python train.py --horizontal_flip=false --bottleneck="kl" --downsampling_factor=8 --encoder_isotropic=false --encoder_depths=[2, 3, 3] --latent_channels=8 --decoder_upsampling="pixel_shuffle" --final_lr_fraction=0.01
Rows from block 4 of the encoder, named by matrix and row number. Rows with one number belong to one neuron. Each number is 128 + 32 x the weight over its row's rms, rounded and kept within 0 to 255. All counts start at 0. After the name is the row's rms in percent of the matrix's.
# fc1: MLP up (encoder.blocks.4.mlp.fc1.weight, 1152x192), inputs 96-191
# fc2: MLP down (encoder.blocks.4.mlp.fc2.weight, 192x1152, transposed), outputs 96-191
fc1.527 093 [138 136 123 140 124  65 223 120  76 102  55  78 113 143 135 141 126 113 108 113 144 135 121  91 111 130  90 101 155 116 139  78 128 170 114 141 168 114 154  87 127 105 128  70 133 159 153 146  98  94 172 213  69 101 167 117 138 152 116 112 149  97 190  60 116  72 141  95 177 146 142  95 196  72  99 121 142 191 157 156  52 149 115 108 131 120 131  91 125 130 159 126 161 113 129 104]
fc2.527 099 [101 104 153 138 128 133 142 149 108 129 127 113 118 162  46  83 207 142 147 133 157 130 140 103 146 146  90 113 123  93 114  68  82 149 147 105 118 165 159 121 122  88 138 131  80 165 122 142  98 122 142  56 107 101 117 114 123 131 136 119 171 137 100 144 176  57 117 111  90  89 113 160 141 100 137 109 155 193 172 111 158 105 112 136 153 126 158 118 124 139 149 140  89 161 135 100]
fc1.528 105 [117 134 131 138 100 161 131  97 126  83 142  85  99  64 102  89  51 137 164 158 121 161  96 101 113  93 155 145  97 154  73 113  88 151 118  95 136 144  95 132 157 151 134 110 162 156 146 125 115 161 141 118 171 108 119 149 150 110 111 100 191  91 122 109 150 151 113 115 185  90 134 136 134 140 134 125 152 161 122 117  90  75 176 152 128 131 114  75 139 163  88 159 124 120  85 189]
fc2.528 101 [165  98 135 116 145  99 116 149 193 120  92 200 110 165  92 129 133 144 156 103 163 133 161 113 135 125 164  97  88 153 131 167 139 137 132  59 127 114 132  62 141 104 151 158 108 143 124 102 115 139 177 100 167 120  89  92  68  87 156 173 132 117 114 184 152 100 112 155  64  89 151 143 120 170 140 145 127 128 143 209 208 147 162 105 154 135 166 137 127 104 140 127 146 171 122 131]
fc1.529 101 [134 182 160  69  94  79 141 177  45 188 130 157  56 148 152 141 135  96  76 118 129 112  98 117 120 173 103 166  87 150  93  71 108 138 138 110  76 160 121 107 125 133 164 117 109 151 100 153  87 124 114 151  93 166 148 130 112  97 119 132 132 106 135 163 181 157 110 146 188 141 183 162 142 187 122 185 106 104  85 199 196 108 117 102 113 151 135  68 188 116  90 157 138 118  92 138]
fc2.529 092 [ 92 120  91 151 145 165 136 126 104  91 160  76 182  87 137  83  85 121 137 124  96 156 111 129 132 133 120  81 174 182  82 101 106 145  90 107 141 127 130 132  79  97 166 129 162  90 143 104 118 132 155 143 142 158 129 109 126 130 127 117 119 103  73 108 140 101 210  91 125 112 133 110 107 120 162 138 118 135 133 106 140 192 125 104 173 108 183 136  98  92 139 159 131 142  98 108]
fc1.530 086 [ 34 149 127 147 116 164 109 140 162 168 170 153 121 140  99 177 114 120 138 191  83 133 108 130 173  69 137  89 159 135 112 162 108 140 135  87 127 152 108 212 135 138 174 156 148 110 183 123 103 149 149 166 129 118 140 113 156 167 115 122 105 177 169 114 122 161 145  91 106 123 165 161 136 161  94 190 103 112  88  58 109 150 103 135 154 159  67  86 157 104 128 157 128  80 120 127]
fc2.530 092 [137 109 116 139  85 132 131  92 143  90  91 125  65 143 153 152  86  88 111 181 150 158  91 114 186 119 122 129 242 106 179 123 143 119 165 151 180 126  87 184 131 154 123 125 122 121 126 147 138 108 149 144 111 122 119 149  55 121 108 170 107  97 135 145 126 116 151  95 104 124  59 124 114 173 182 159 149 179 111 118  90 200 117 153 128  78 116 120 104 125 213 146 177 169 103 107]
fc1.531 080 [120 119 107 127 109  51 179 129 123 109 124 143 164 198 146  85  87 159 137  90 138 167 140 123  75 165 117 125 139  93  98 237 162 133 139 112 123 109  90 101 162 150  97 111 111 126  92 153 115 101 197 151 108 114 109 115 147 108  96 102 169 168  99 102 141 144 114 153  88 162 105 100 170 113 128 180 135 126  85  90 170 153  59 127  78 184 113 154  85 136 193 132 151 148  93 146]
fc2.531 090 [100 138  87  91 153  94  84 110 132 108  90 120 150  78 160 161  96 136 154 150 145 150 138 100  30 142  89 183 129 202 175 127 120 180  74 161 116 109 178 125 146 146 136 138 119 135 168 146  95 117 127  86 131 143  80 108 165 161 111 131 123  75 108 112  83 115 115 141  97  93 134  86 170  70 142 113 176 110 110 171 124  68 174 154 114 142 138 156  95 139 103 127  80 195 116 105]
fc1.532 093 [140 124 146 168 119  82 173 162  78 135  92 105 134 158 109 121 118 115 152 138 194 108 112 115  41  61 168 107 141 143 149 229  90 165  97 161 121 131 193 139 113 138 141 121 108 197 138 150 133 110 201 105 143 147 126 130 131 177 161 124 181 119 101 143 101 137 198  95 122 123  98 125  46  90 103  95 105 127 150  78 138  89 163  88 164 144 125 117 111 149 152 105  76 127 197 121]
fc2.532 104 [114 130  97 109 151 122 130 112 142 129 110 165 106 112 116 140 133 132  94 150 131 143  79 146 132 117  47 133 189 179 125 127 127  98 155 119 108  76 119 156 113 193 188 113 107 113 193 142  85 141 121 144  75 103 109 155 176 157 125 103 100 144 189 166 153 131  80 137 106  86 140 142  72 128 129 170 130 122 100  91  95 128 113 165 138 142 110 134  90 132 147 111 146 103 182 125]
fc1.533 105 [152 104 164 153 113 131 138  95 148  97 110 106  96  85 135 143 160 136 137 147 126 178 153 156  52 166 219 165 102 133 155  86 152 136 129 142  55 130  72 135 144 101 112 131  81 111 149 100 111 120 130 110 127 130 170  88 149  96 149 152 140  44 113 154 119  96 166 133 144 150 156 149 158 122 160 168 135  62  82 121 132  94 146 132 112  58 115 152 117 181 115 142 101 118 160 145]
fc2.533 117 [135 115 136 110  88 111 154 104 118 128 160 169 125 141 141  44  99  65 155 134 126  90 111 146 138 132 145 130 148 151 113 113 122 167 181  99 127 117  76 149 124 123  95 122  94 135 134 128 108 131 158 112 129 115  87 165 100  89  86 115 122 139 130 142 131 114  75 149 146 129 162 117 157 116 113 137 130 144 166 110 157 210  63 132  92  77 131  85  81 147  64 133 167 106 142  94]