python train.py --horizontal_flip=false --translate=0.12 --encoder_arch="convnext_v2" --kl_weight=0.1 --optimizer="muon" --adamw_lr_other_params=0.00071 --epochs=8.7 --final_lr_fraction=0.01
Rows from block 5 of the encoder of a small image VAE, named by matrix and row number. Rows with one number belong to one neuron. Each number is 128 + 32 x the weight over its row's rms, rounded and kept within 0 to 255. All counts start at 0. After the name is the row's rms in percent of the matrix's.
After each neuron's rows are labels from the 100 images, of 14976, where the neuron reaches its highest value: "top examples" is what is common among them. Only what is clearly more common there than usual is listed. The data: photos of arthropod specimens (BIOSCAN-5M). In brackets: how many of the 100.
# fc1: MLP up (encoder.blocks.5.mlp.fc1.weight, 2304x384), inputs 0-127
# fc2: MLP down (encoder.blocks.5.mlp.fc2.weight, 384x2304, transposed), outputs 0-127

fc1.367 069 [ 90 135 100 139 158 129 147 126 125  65 138  77 123  72  80 149 121 129  80 119 153 154 103 116 100 117 127 177 130 112  85 146  85 150 120 209 118 137 141 147 115 164 106  95 114 132 140 110 127 101 158  75 181 142 125 161  75  44 198 151 163  93  96 121 135 125 163 107 151  88  90 149 109 166  84  94  90 151 149  70 119 173 140 111 126 104 115 145 105 166 115 191  68 147 116 134 193 112  97 145 128 133  89  84 107 157 124 141 162  71 180 144 171 108 148 133 129 141 116  98 133 135  83 138  96  88  78  68]
fc2.367 058 [139 155 240  86 133 107 103 139  47 116 162 135 117  67  89 188 160 144 142 216 103 177 134 151  72 149 102 157 135  86 105 145 120 100 136 182 155 130 117 195 132  74 152 122 169 117 127 131 144 166 167 129 171 126 118 121 154 123 160 111 130  69  97 117 109 109 111  95  67 129 120  69 139 113 109 102 136 110 143  87 151 122 124 159 132 163  37 142 172 136 103 218 178  83 102 106 100 128 154 100 119 137 150 110 156 121 212 140 177 115 138 168 129 183 140 146 136 117  99 136 130 149 139 105 107 183  93 118]
top examples: order Coleoptera (41)

fc1.8 109 [ 91 141 123 172 111  89 123 129 180 163 150 143 129  65 204 101 137 143 109 126 104 101 107 160 152 177 170 173 167 131  37 142 158 114 118 170  67 159 149 137 153  89 158 134  82 150 167 152 176 122 182 170 158  82  69 135 157 155  94 110 110 144 111  81  80 138 140 135 150 111 107 117 186 184 158 161 132 196 118 188  80 118 184 117  96 189 104  59 141  75 153 111 182 142  89 131 106 101 141 148 113 134 202 109 137 186 175 154 154  96  91 110 169 151 126  95 153 114 163 148 159 126 166  88  82 198 100 125]
fc2.8 095 [137 138  40 115 137 160 112 100 130 162 114 126 169 109  92 187 150 135 147 119 165 151 138 150 170 153 181  55  53  78 139 124 138 130 141 119  74 151 119 126  38 115 153 143 135  69 112 179 165  73 125 109 152 124  80  95  64 129 166 169 151 113 180 149 124 131 106 147  72  81 114 156 104 136 173 121 130 124 159 125 194  82 161 113 116 163 149 151 143 111 152 105  82 125 125 195 115 104  44 107  93 159 142 149  86 106 159 168 149  90  24 110 176 114 119 162 160 149  97 126  56 168  56 127 165 112 143 164]
top examples: order Lepidoptera (25)

fc1.735 080 [152 178 111 161 189 111 146 134 140 114 176 115 124 145 124  84  81 198 155 111 133 142 161 136 148  54 127 135 101 140 108  92 110 119 160 176 142 174  87  98 124 164 132 105 180 168 150 134  98 181  70 129 118 104 146 109 118 116 184 149 124 141 120  38 137 129 116  99 120 103 116 155 147 137 185 103 146  69 146 109 148 150 119 139 137 140 156  99 133 100 116 145 171 109  95 119  78  74 140 178 135 117 156 106  91  94 148 109 168  99 167 187 127 137 141  43 117 139 108 155 151  58  91  63 106 164 115 149]
fc2.735 070 [126 109 130 143 174  62 147  97 117  71 132 127 133  92 111 129 122 146 117 168 124 154 128 121 164 125 107 162 139 111 122 161  63 182 146 135 157  97  90 142 134 115  89 118 110  92 111 174 183 152 115 126 143 121 161 150 144  92 104 148  97 182 103 108  98 104 161 108 140 127 140 126 107  71 109 113  57  75 173 102 162  60  94 151 130 136 132 142 133  99 123 122 112 125 153 113  89 150 106 152 127 133  93 171  72 130 153  93 146  90 130 185 163 182 118 124  45 124  72  82  83 110 145 184  68 148 137 112]
top examples: order Coleoptera (44)

fc1.390 097 [107 153 134 159 162 190 180 105  87 148 125 152 120 144 159  99 111 162 120 103 146 114 132 129 137 154 138  80 149 114 100 114 126 117  96  89  56 128 137 100 166 146 147 126 120 101 117 125 117 112 126 153 169 135 108 165 117 123 106 135 155  46 116 122 218 117 123 135 139   0 105 147 162 132 137 141  78 103  70 110 139 108 149 154  98 148 142 142  88 145 141 134 111  84 125 113 187 172 140  95 105 108 141  75 149 114 145  61 143 110 150 165 145 140 154 192 178 108  88 176  80  71 144  73 145 158 125 152]
fc2.390 078 [102  60  69  83 135 153 137  81 141 123 175 129 157  95 144  79 116 120  93 136 111 140 122 106 181 181 131 114 140 151 127  92  46 193 112  76 141 164 137 138 176 137 125 139  80 131 185 141 151 116 158 139 104 159  71 151 118  83  70  44 130 130 148 136 150 124 117 144 172 131 175 133 113 136 122 136 171 172  96 160 132 112  91 149 166 147  77 176  77  51 179 115 107  94 145 172 138 132 109 133  77 102  64  99 156 139 159 136 123 144  69 107 163 146  85 149 143 128 116 112 122 209 148 151  73  97 167  71]
top examples: order Coleoptera (37)

fc1.563 139 [142 125 103 169 126 114 145  97 105 147 130 149  98 113 107 117 110 182  80 133 150  89 137 120  79 119 131 188 122 141  54 164 152 100 155 147 113 134 125 157 120 150 119 156  74 158 127 121 138 116 142 124 128 108 133 175 108 138 113 121 121 181  98  81 218 178 140 113 166 121  97 174 153 144 116  92  83 122 199 141 137 100 120 171  92 104  76 144 136 182 152 108 165 103  70 104 119 156  97 115 109 119 123 173  70 127 148 142 118 119  81  67 121 111 194 130 104 137 160 189 104  58 109 109  89  93  92 104]
fc2.563 175 [168 146  85 175  58 121  87 165 173 104 134  95 120  98 157 142  88 159 155 147 136 118 129 134 101 126 152 106 146  97 128 154 116  71 135 141 131 153  91 150 163 182 119  47 140 169 145 144 148 111 131 136  20 163 174 122 121  90 153 149 153 177  85 153 110 118 133  96 105 100 110 112  75 167 148 177 108 121  99 140 168 157 176 132 163  81 213  99  98 124 127 152 139 136  87 146 160  74 224 158 165 125  97 111 142 144 106 106 110  58 140 140 119 161 152 134 170 141 125  85 135  50 196 188 168 153 121 125]
top examples: order Coleoptera (58)

fc1.405 093 [126 120 100 211  84  98 130 135 135  95  78 146 120 149  70 129 145  88 131  91  98  89 154 126  29 173 100 119 142 122 100 180 129 122 164  68  59 118 100 120 133  95 181 150 115 131  88 133  99 121  95 136 107 125 112 102 121  92 127 152 167 150 146  96 113  83 128 184 101 125  97 203 186 190 124  98 147 130 101 129 128 121  74 154 172 153 156 205 143  84  67 196 146 148 118 139 139 108 119 158  90  62 144 102 149 110 110  87 117 214  95 104 165 127 146  82 147 144 167 127  87 161 109  82  90 158  98 124]
fc2.405 094 [ 72 102  94 123 117 103 151 156 177  71 116 178 119  70 125 140 123 160 136 164 168 131  98  98 107 154  84  82 200 180 119 114  46 111  88 135  35 182 129 129 121  78 124 148  99 120  77 122 117 216 119 123 134 102 177 165 128 138 128 102 137 190 104 123 112  96 158  80 125 114  79 148 107 125 108 113 150 108 125 157 147 145  84 120 214 148 145 129  70 123 169 111 150 112 130  78 184 129 136 128 121  90  92 111 149  46 123 142 182 141  82 143 131 108 158 152 158 168  92 103 136 187  74 121 135 124 128 197]
top examples: order Coleoptera (46)

fc1.209 104 [ 72 147  97 108  88 117 181 141 189  87 153 163  99 105 120 156 145 155  45 153 171 126  95 139 130 104 113  58 114 104 154 153 102  68  94 133 123 154  76 175 126 100 113 153 135 177 137  95 121 179  93 174 135 168  89  79 182 150 201  87 130 152 100 143 120 135 113 131 134  96 106 118 144  73 125 152 158  86 185 183 176 152 124 133 122 172  89 142 176 101 134 189 167  97 167 112 125  91 114 115 155  88 111  93  95 128  89 126 115 118  98 108 124  88 142 140 192 139 121 117 145 144 113 178 103 159 128 112]
fc2.209 113 [169 123 134 152 121 129 123 196 180 127 120 143 106 118 102 137  82 114 180  75 130 113 124 108 131 153 128 184 152 155 146  81 117 169 126 110 211 101 141 105 108 173 101 138 111 140 151 132 133  76  89 161 117 127 112 125 140 199 153 167  56 164 141 160 139 137 150 113 105 152  98 133 159 167 104  83 142 127 148  79 122 193 119 129 103 107 152  91  79 135 135 113 182 148  71 150 167 148 145 122  89  93 125 105 135  84 142 141 137 105 116 126 146 162 163 126 166 144  40 132 152 126 128  84  45 109 128 169]
top examples: order Coleoptera (38)