A small image VAE, trained from scratch.
Model: 48-pixel images, encoder arch convnext_v2, encoder norm layernorm_no_bias, encoder activation gelu, encoder patch size [2, 2], encoder depths [2, 3, 3], encoder widths [96, 192, 384], decoder norm layernorm, decoder activation silu, decoder widths [32, 64, 64, 64].
Training: muon at rate 0.0053, 6600 steps, batches of 128.
Rows from block 7 of the encoder, named by matrix and row number. Rows with one number belong to one neuron. Each number is 128 + 24 x the weight over its row's rms, rounded and kept within 0 to 255. All counts start at 0. Numbers have three digits each. After the name is the row's rms in percent of the matrix's.
# fc1: MLP up (encoder.blocks.7.mlp.fc1.weight, 2304x384), inputs 231-307
# fc2: MLP down (encoder.blocks.7.mlp.fc2.weight, 384x2304, transposed), outputs 231-307
fc1.1501 116:122099153113108106112183104146183104137114095082092109098141155134111119122140175130122155125124140146157122086081131104124103162122146118149124138153087125158148153110143189146116100126107172184129124109111139116136126138097157102
fc1.1502 124:099101137132195172130138155168149167067099138098144138102141130156153113183137113135113128181123128143140092166129148156120161128130128096134133131189186104147112125108108106148122127135132157093118141100081099109121159136138149120
fc1.1503 108:103150106133135118118140159105168137169134125113136118120144120131153096137138085127106093111139136121162134123157099102162108115193080149129141146119123150122113123140076108132102114139151114075145153106140153139106103157124168126
fc1.1504 105:131143127129169134162132120166129128096153132116162130080119153149113092157146130102118166137138101095166141138156133138155131135153128097129140089137120144139102116132100120134077122094209147089122164115138111121069105098155133121
fc1.1505 103:155135175107137119160062138131125133120059072151139113139118101115111139132103138145126168129112175189106116130141161140099091094143131109109138163144111145104128130100088097135129137112108159132130153139109095122115070082105135126
fc1.1506 094:143155144134162141103125158116118142142108141139160117152131140174112137067075135144112123111102133124157077121106097133126142142132125106144105120130112145157060111175122073137109197124127152058103085120100111110126105119127110127
fc1.1507 100:148114152137175152126127091093057142149143105100151118110105103148150134157133120075118116117135150137122103123120144154114100148143098122114158113149139141156160115121121138130135112121125110159156100114122091156141157171127139124
fc1.1508 102:138158134166102128120120119158133144133128119135110134154094106074137150126132166152148108105161143130157154141104132085078133141133165060113117097160156076144127140111134101164113126139135156133120090144146118159159120128139104115
fc1.1509 104:126108109156128155121114146130119104082042102127077119154154140189095142152103126133138129121112111102161127108132092125158127140136136136117057122145046131152121106123142148101141118104132149141120144141133111127098114126109086114
fc1.1510 091:063087148101090134146124139110131157135121147153128148167174198085107103127119127159096142131100158135118189120156147124111132108138171125134121102120101121105145128120130110124151123119104127161117166138187161137126137111122122159
fc1.1511 104:113125110100123129143129184133129104130134080075111128134106178172111127097097116153173145161158126117161154158151141118136123168126103129162122129159139155159109120139094126141104124141140092099112131132139086088196109169100095112
fc1.1512 100:117134158108145113115115143194114120129108132139107145088165105137162095116150136159089156087088157156166168140126083121090109120094134133134129121116131130122136172111122156117134147118125093105096150117141120122096148142129154126
fc1.1513 105:105181148096113120119132163124151134134103083094165085130128106097114104086119154160131176149183138121137173123153098143116135124193087149127083107091111083135073122130157159117143112138135124119102150111087113142111097123093150157
fc1.1514 107:104156089148106131106113131156085109121151111111139116108129152154126111157132145157116111145140142127111130166114131113105174156131134127102122157143148162124161124136142170129195073149123111114097120149159142146103145145096126138
fc1.1515 098:127150152134162124121069098126126144103136103117089159100168168151105151142127117119110081145114129127127114115120126114114129186123101088105125156086147173106172130158083150168121138100179123122091133075112120111111107141113124138
fc1.1516 099:126111170140072127157160093106154125186137101161141139127120140128110111168113167175156155178135133134149154103140140125117149144132178103129128120141163131139190174124128131168127121140133103152154116105149086107172139129143132126
fc1.1517 076:115137135156099144142163150121088122110126159088126140129074171100096120127149138090114104107150118146147138152136143125123142124158129129159115108109124114125173092163142137148141128143130127113134110131110115109125106112144099151
fc2.1501 106:135159111154191129111139061112099103099170146147124100150092140107155165108099135125096120102110117141115097119180137133158147120112159136160154108178140139114118154126087142129177129095157158139130115149143110183132129113167136173
fc2.1502 087:112099117157154132136168075160137124109107134154092151137125129132137076154103147120164132096131108130141120149109110075166083134147141139135132119126119139168141084108117128163090126108132129120129162160160127137097112143163107070
fc2.1503 114:158143111122156119144146158140109148120113143129113132100145081123142153148119139150107132159113146143182137125104159120138118137108107120169153088141125156149167055104124159103149097160199153141122095093115131161147144128130141125
fc2.1504 103:109137109134133113105096161144127125073165130114116107119129106094146112145139127153097170192070149152101158155094140128131122110170115141148118119123142122112190118107123163108107146088124136153089126079121091165132087117115130139
fc2.1505 112:142130133135075106103119146130154138120127088131105100097144165117138094157164123130133135142121154133125172151111164076131079141129091115160148131119120138122139179109119127170136154129147162119151114127156122125107098093128113094
fc2.1506 085:160136130147097117170119138146143105184119097157087184169106145079121153146165132155113095126095144119139099115159117097123146087131115113116097115153164131129124140132149162159163131132110090087137136131129119137121104123124162110
fc2.1507 082:112139116146168139167111217135131117158118134124099182087145109133103156104076103142135100147135160145140143105150156219131157155120168129104139113099131133125131152141140150127100135140125118145146106151084146144163153153111157101
fc2.1508 107:137085090151123145128103081134124133166074152107131097165075133136186081148130134127100104132110130126135111132090142132136083155118122130157130147096122117080137145141126102147126152107099133161116149140137113140146105140174134148
fc2.1509 119:090086177122144091144126169180075128136132144120134103079157136118142092103137152151109129111130146114140109090103105124115143117127145121113137146103070148138107178121134128157158138119152170168127116104114153111117128131090097149
fc2.1510 070:105090110157104095134093161141151180112131117121120176122105121092058115113137132118123118085109160140126068101138138144135130153105137102106147162143109157102114182127114115140121128108082156105137176115064144118138118113102140128
fc2.1511 102:114125135104091143185142082170148142127127084134097135125098157129135096129123130132143162167137121124115134101101112086124174110127138139126145140144119138121107118120150110103146171109136146130141127166169141142110114137170129083
fc2.1512 113:118136173144172131120110119124107109168157137126166137154140142108093146161105162140163081118120119116149114124149146082159171143106118088147130127131100161128111137103085107176180135118143098132128082111118161119112158144162092113
fc2.1513 105:113138126142107151122147154158180106144137157115148125184153175132099139125123096091119137153101157106133105126090124167145140146137099119070085119154137102161161104081150164092104119130121103114138109102128134106124132104162096155
fc2.1514 103:103109139098135140151161126172148119167139166127141099137105113142124103127109102114119087116143095171137112108132135125125083087099161115088129100109102149139099066174131100173135095135102121085140104155160141125131130142119135127
fc2.1515 095:151111157109128097122170089139094138109149131118126114097080082109154112094130116127132142105116155112152154082106116132131157189122199125135156145101152122133133132176145119068154129141140138137179100120134123126126136151130069151
fc2.1516 098:160135102166138076113145123152086110105125152130149101149144122159155150111118154123133109094102072118147087134113115129148151110064148107113078134112159132072136133118122111153133128124167131160116135128115106123140146155145146100
fc2.1517 055:127139138104142134145142070133163141101152120143148145127109116151095132094083121122138102140127216116131133109140095151114148150154109133134122122134104153120152160202149089140141088116076155114159143139132091141151118136091125161