From a checkpoint of a small image VAE: decoder norm layernorm.
Rows from block 3 of the encoder of a small image VAE, named by matrix and row number. Rows with one number belong to one neuron. Each number is 500 + 25 x the weight over its row's rms, rounded and kept within 0 to 999. All counts start at 0. Numbers have three digits each. After the name is the row's rms in percent of the matrix's.
After each neuron's rows are labels from the 100 images, of 14976, where the neuron reaches its highest value: "patch colour" is the nearest of a few named colours to the mean colour under the peak. Only what is clearly more common there than usual is listed. The data: photos of arthropod specimens (BIOSCAN-5M). In brackets: how many of the 100.
# fc1: MLP up (encoder.blocks.3.mlp.fc1.weight, 1152x192), inputs 0-191
# fc2: MLP down (encoder.blocks.3.mlp.fc2.weight, 192x1152, transposed), outputs 0-191

fc1.173 098:506503483477523498485538537495516474498537529498489460475510466409528508488490500462525494496491520516487537481485521504510527508524484513460524501462493477481459512497500471482499495534472511524523543499529491447506478515511493509481510500472501491504512513458517482510526494496469528496511516450500545482538462512468554531473511495528460513505490533522479481554468472469477512520470476534513482512483510552435489506545552500506506493506458487490519510471527514487498489487502532492501471507543434497512529493532498497491480535455494481530536520487512503495513525498490539451
fc2.173 100:546507515460505492482478513509468491500537475494505488520514518481542535514528452499483499508525457481485506490482520486482474506469515501454508532493519426531496558512466463458483502513494492518463524440498509503501523426492475487533534496516491529501519477495491488455472527471454529483521489511499521488511524501497480492548499496527490485499518517510508485468519496456484501510497507504483488483551554522498507508523486505498499463486515480517463533425480502499506506442542551511488488464457531488500488517487496549518501523484489509544494527526530501499448500520518482505
patch colour: grey (49)

fc1.36 099:505480475486441476478480498496521444462515490470474538479528515479549507568521501447513552486461484500514519514505472491471530494513518504467498535515494466508498517492508478490483552525511487489488539504493478519458499521528517467514495511492520466511483493486507545520491502484462515527503506461548479541529476522475528514502482507483461483438490521453505481494523493516499460558533518501477514510496501504516510480520487497544487488524445522463529501438516519512505503533500499530557490472500517472470508493536531488461485481478535498491532469500507491477469520507520479503
fc2.36 106:507499515519502502482524510447485519450527494489529478439502568512511529491533472507515534474476454479462534537531485532487492455453525515461518519504493499456492501472530499462497494518532504540501507510494525518495574485495461489497498503530491541491468495515489493494497545548495489492491482483499469529483523467514523554496495469504526489528494500516517543497460467491485512453477569485501475519501514496515546523456537501484502469466517523474515470503500510493478457478534494499494503470519499518502514476528476520491521493513532516464485516507532518507470475470466522491
patch colour: grey (59)

fc1.546 107:452533478464498500506487523516505506498465499475516512515480466473468528519496519545529502474463529464500521492500498492479520471510490478531506478475482516541506497499484475496499461505542471474469500542468517508494534492475503527497531481534528469458510497490470493529502481540503485495488498528492525457472533520433516546505507483498479452523497479500506518511502444500505502494517486494486484512475560518508506488494476539504522476521515472495533464570492465531518469513461499563478506540525508534479505499504539512475482569542487546529514504471463517492522524479483510512
fc2.546 114:466515504497488500522517458552515522510529515527517513495501510476505449475487514495487520526481483479487505512514493485515494492479492511508507474452519443515549517512489544458521543504519515523486491490521525516509515494496487497519479508529492518549487492497430478514498580531468506497507539506461512541501478516533482546526533506504460519529484506507494454489509471476508441540505463500533507501530493478498567469521509511497489540516524481515482517486501494525471513474505509531515508508454519533457459484500488505481524520507496550513533540544502536499510515551535534506
patch colour: pink (86)

fc1.451 090:480497493484503534506482491486505491492505559518500473479519511470467468496527492491469484518491501481508505492519504509474472505520504440505513493488476497480514557500480480530481497538472471514531538457476484502494449515474471538500523512515491491555465469464518523466505459482505491535481539557517481513509442455461465520491518505467476553510493508517494506547455544491520477492513504482483491485493506526496505471491479543537537516467524490474535521471516508514516539564530476533497450488488523503469479529478543478495500481523499527493480488507514541487499502513440500516
fc2.451 077:514506469488514536485495477424492530496471520551477479456475460506481536521525447490516502510506555494499524532468491510524518460567511470535488506525460483470497478487506507513489514482519466490505471530528493506506490482496485502525492508448554497557500483498509553512560521518538480487492490485497521529487523507444532516555464487521512503493528508492497528497470544512492547447492484484493510496489487551551511505509511466500501496506504466495483472485476480469532501501467461499528489511523494503508482473517515535476469487510473490488496501507463476510465513475471489507
patch colour: grey (26)

fc1.520 084:513476510493505475482502458498526506503514499471489525518464497526499507519480495488558468527449547499466509444511497530467507442517474495523470547476503528500496498518530484513514522454499454526509495491465467471518539493505495516541502486501492518481537520463518546505497480544487483528544501503483505485489523457452522508462486471489495481471515462531478492519478511483471472485499477512482514484460471520477512500544457490465527500526499503485481484499502508513528456465535507502550563545470510511518461484528496554487525477522544505477474494514528506502497527490533479521
fc2.520 093:555495461497539531490489486466495516535464480533516489512543514419487476483480494513429478479520507483485529514491518485551499489511473527547477470512456497496471489500522524490521481498518510503505496501533503509488550469512506481529477525526494451463545519481532547520535504510479467509523516524466554487495498568537482515494492477496535529540440496483498549487483508531478522494478531483511539496501514517531493525510485479502512506506500514512513493513475478473513525462527500514484438463524507498488490543503467488479476534530499511502529507490484469501505504492520505494
patch colour: pink (91)

fc1.542 098:558490505527511468520493487472545488498493514513466499499541489537493523506462491475479520508536549520455501475483499512430474500511492493521509509445493489480478472509484484513544486494478443474500496544463510469525519468524509504512484527468522551490513531475546473528526497458495509538510541470484508498523508518510508508527477532491531456497504491523542506460545504519486485502517505450504497503530520526434495514504553501495502533538479491511472493535501467507502481485532501549501499495491518501453521518486486488543484470534497466472487491464479528526543506499503480521
fc2.542 120:457508522482516507476486420487515439502486499502433522513496505451508490529482510480412502482498480498506528495517506492529511521491496464515543469495490492526507567502495517481510560494515473491530492490480586495515490498464510520514512524519505515493495514457520544505497517496554437504545469533485471444513494503494510536499546512509506495491456500500517481503516500518506544483527515468518516482523458528513453461547510486522503484499498519498505513540503515522509481517516495491521481515506472507490483487488491509471526530505456493511513482507482491496527499484495495532
patch colour: pink (94)

fc1.627 117:483503500506512523506515504486478504491462507501488486503506492462529508536471501483527523504508478496497499521503478491531491484568474515494557483516488498472497510523544534523511515524490536494453493489491508494502544518484473463481535462487491518499481498481478497486463518526481516570441504478530516531483497555503491528484489501480481507426496498514472513463487459499503534428507533501479465458499499518507522554468502511523550473511510511464513487508536507508477514505492537520440465464511496493471523492490477538505457482502510509480498519525511494485531517513459440548
fc2.627 118:509510520543476483487509486462480521498527497495525527475488488509553499483524504494493508469497479507490547482480551479434517497519505487529526525526492502486511477428507463526492485541501453499508496505460467506446526525513498488482451461474558511475481494509519498505519494504486506524532504520472516525462528487531483469501464512546498509511476462510511510502539516556514468462527496529507523488502517521488491509525492492503505499551488495528547507508517518516566495479568505538475479445480511484507479534490493497460507488497509489517519494533498532489488540540497523452
patch colour: grey (26)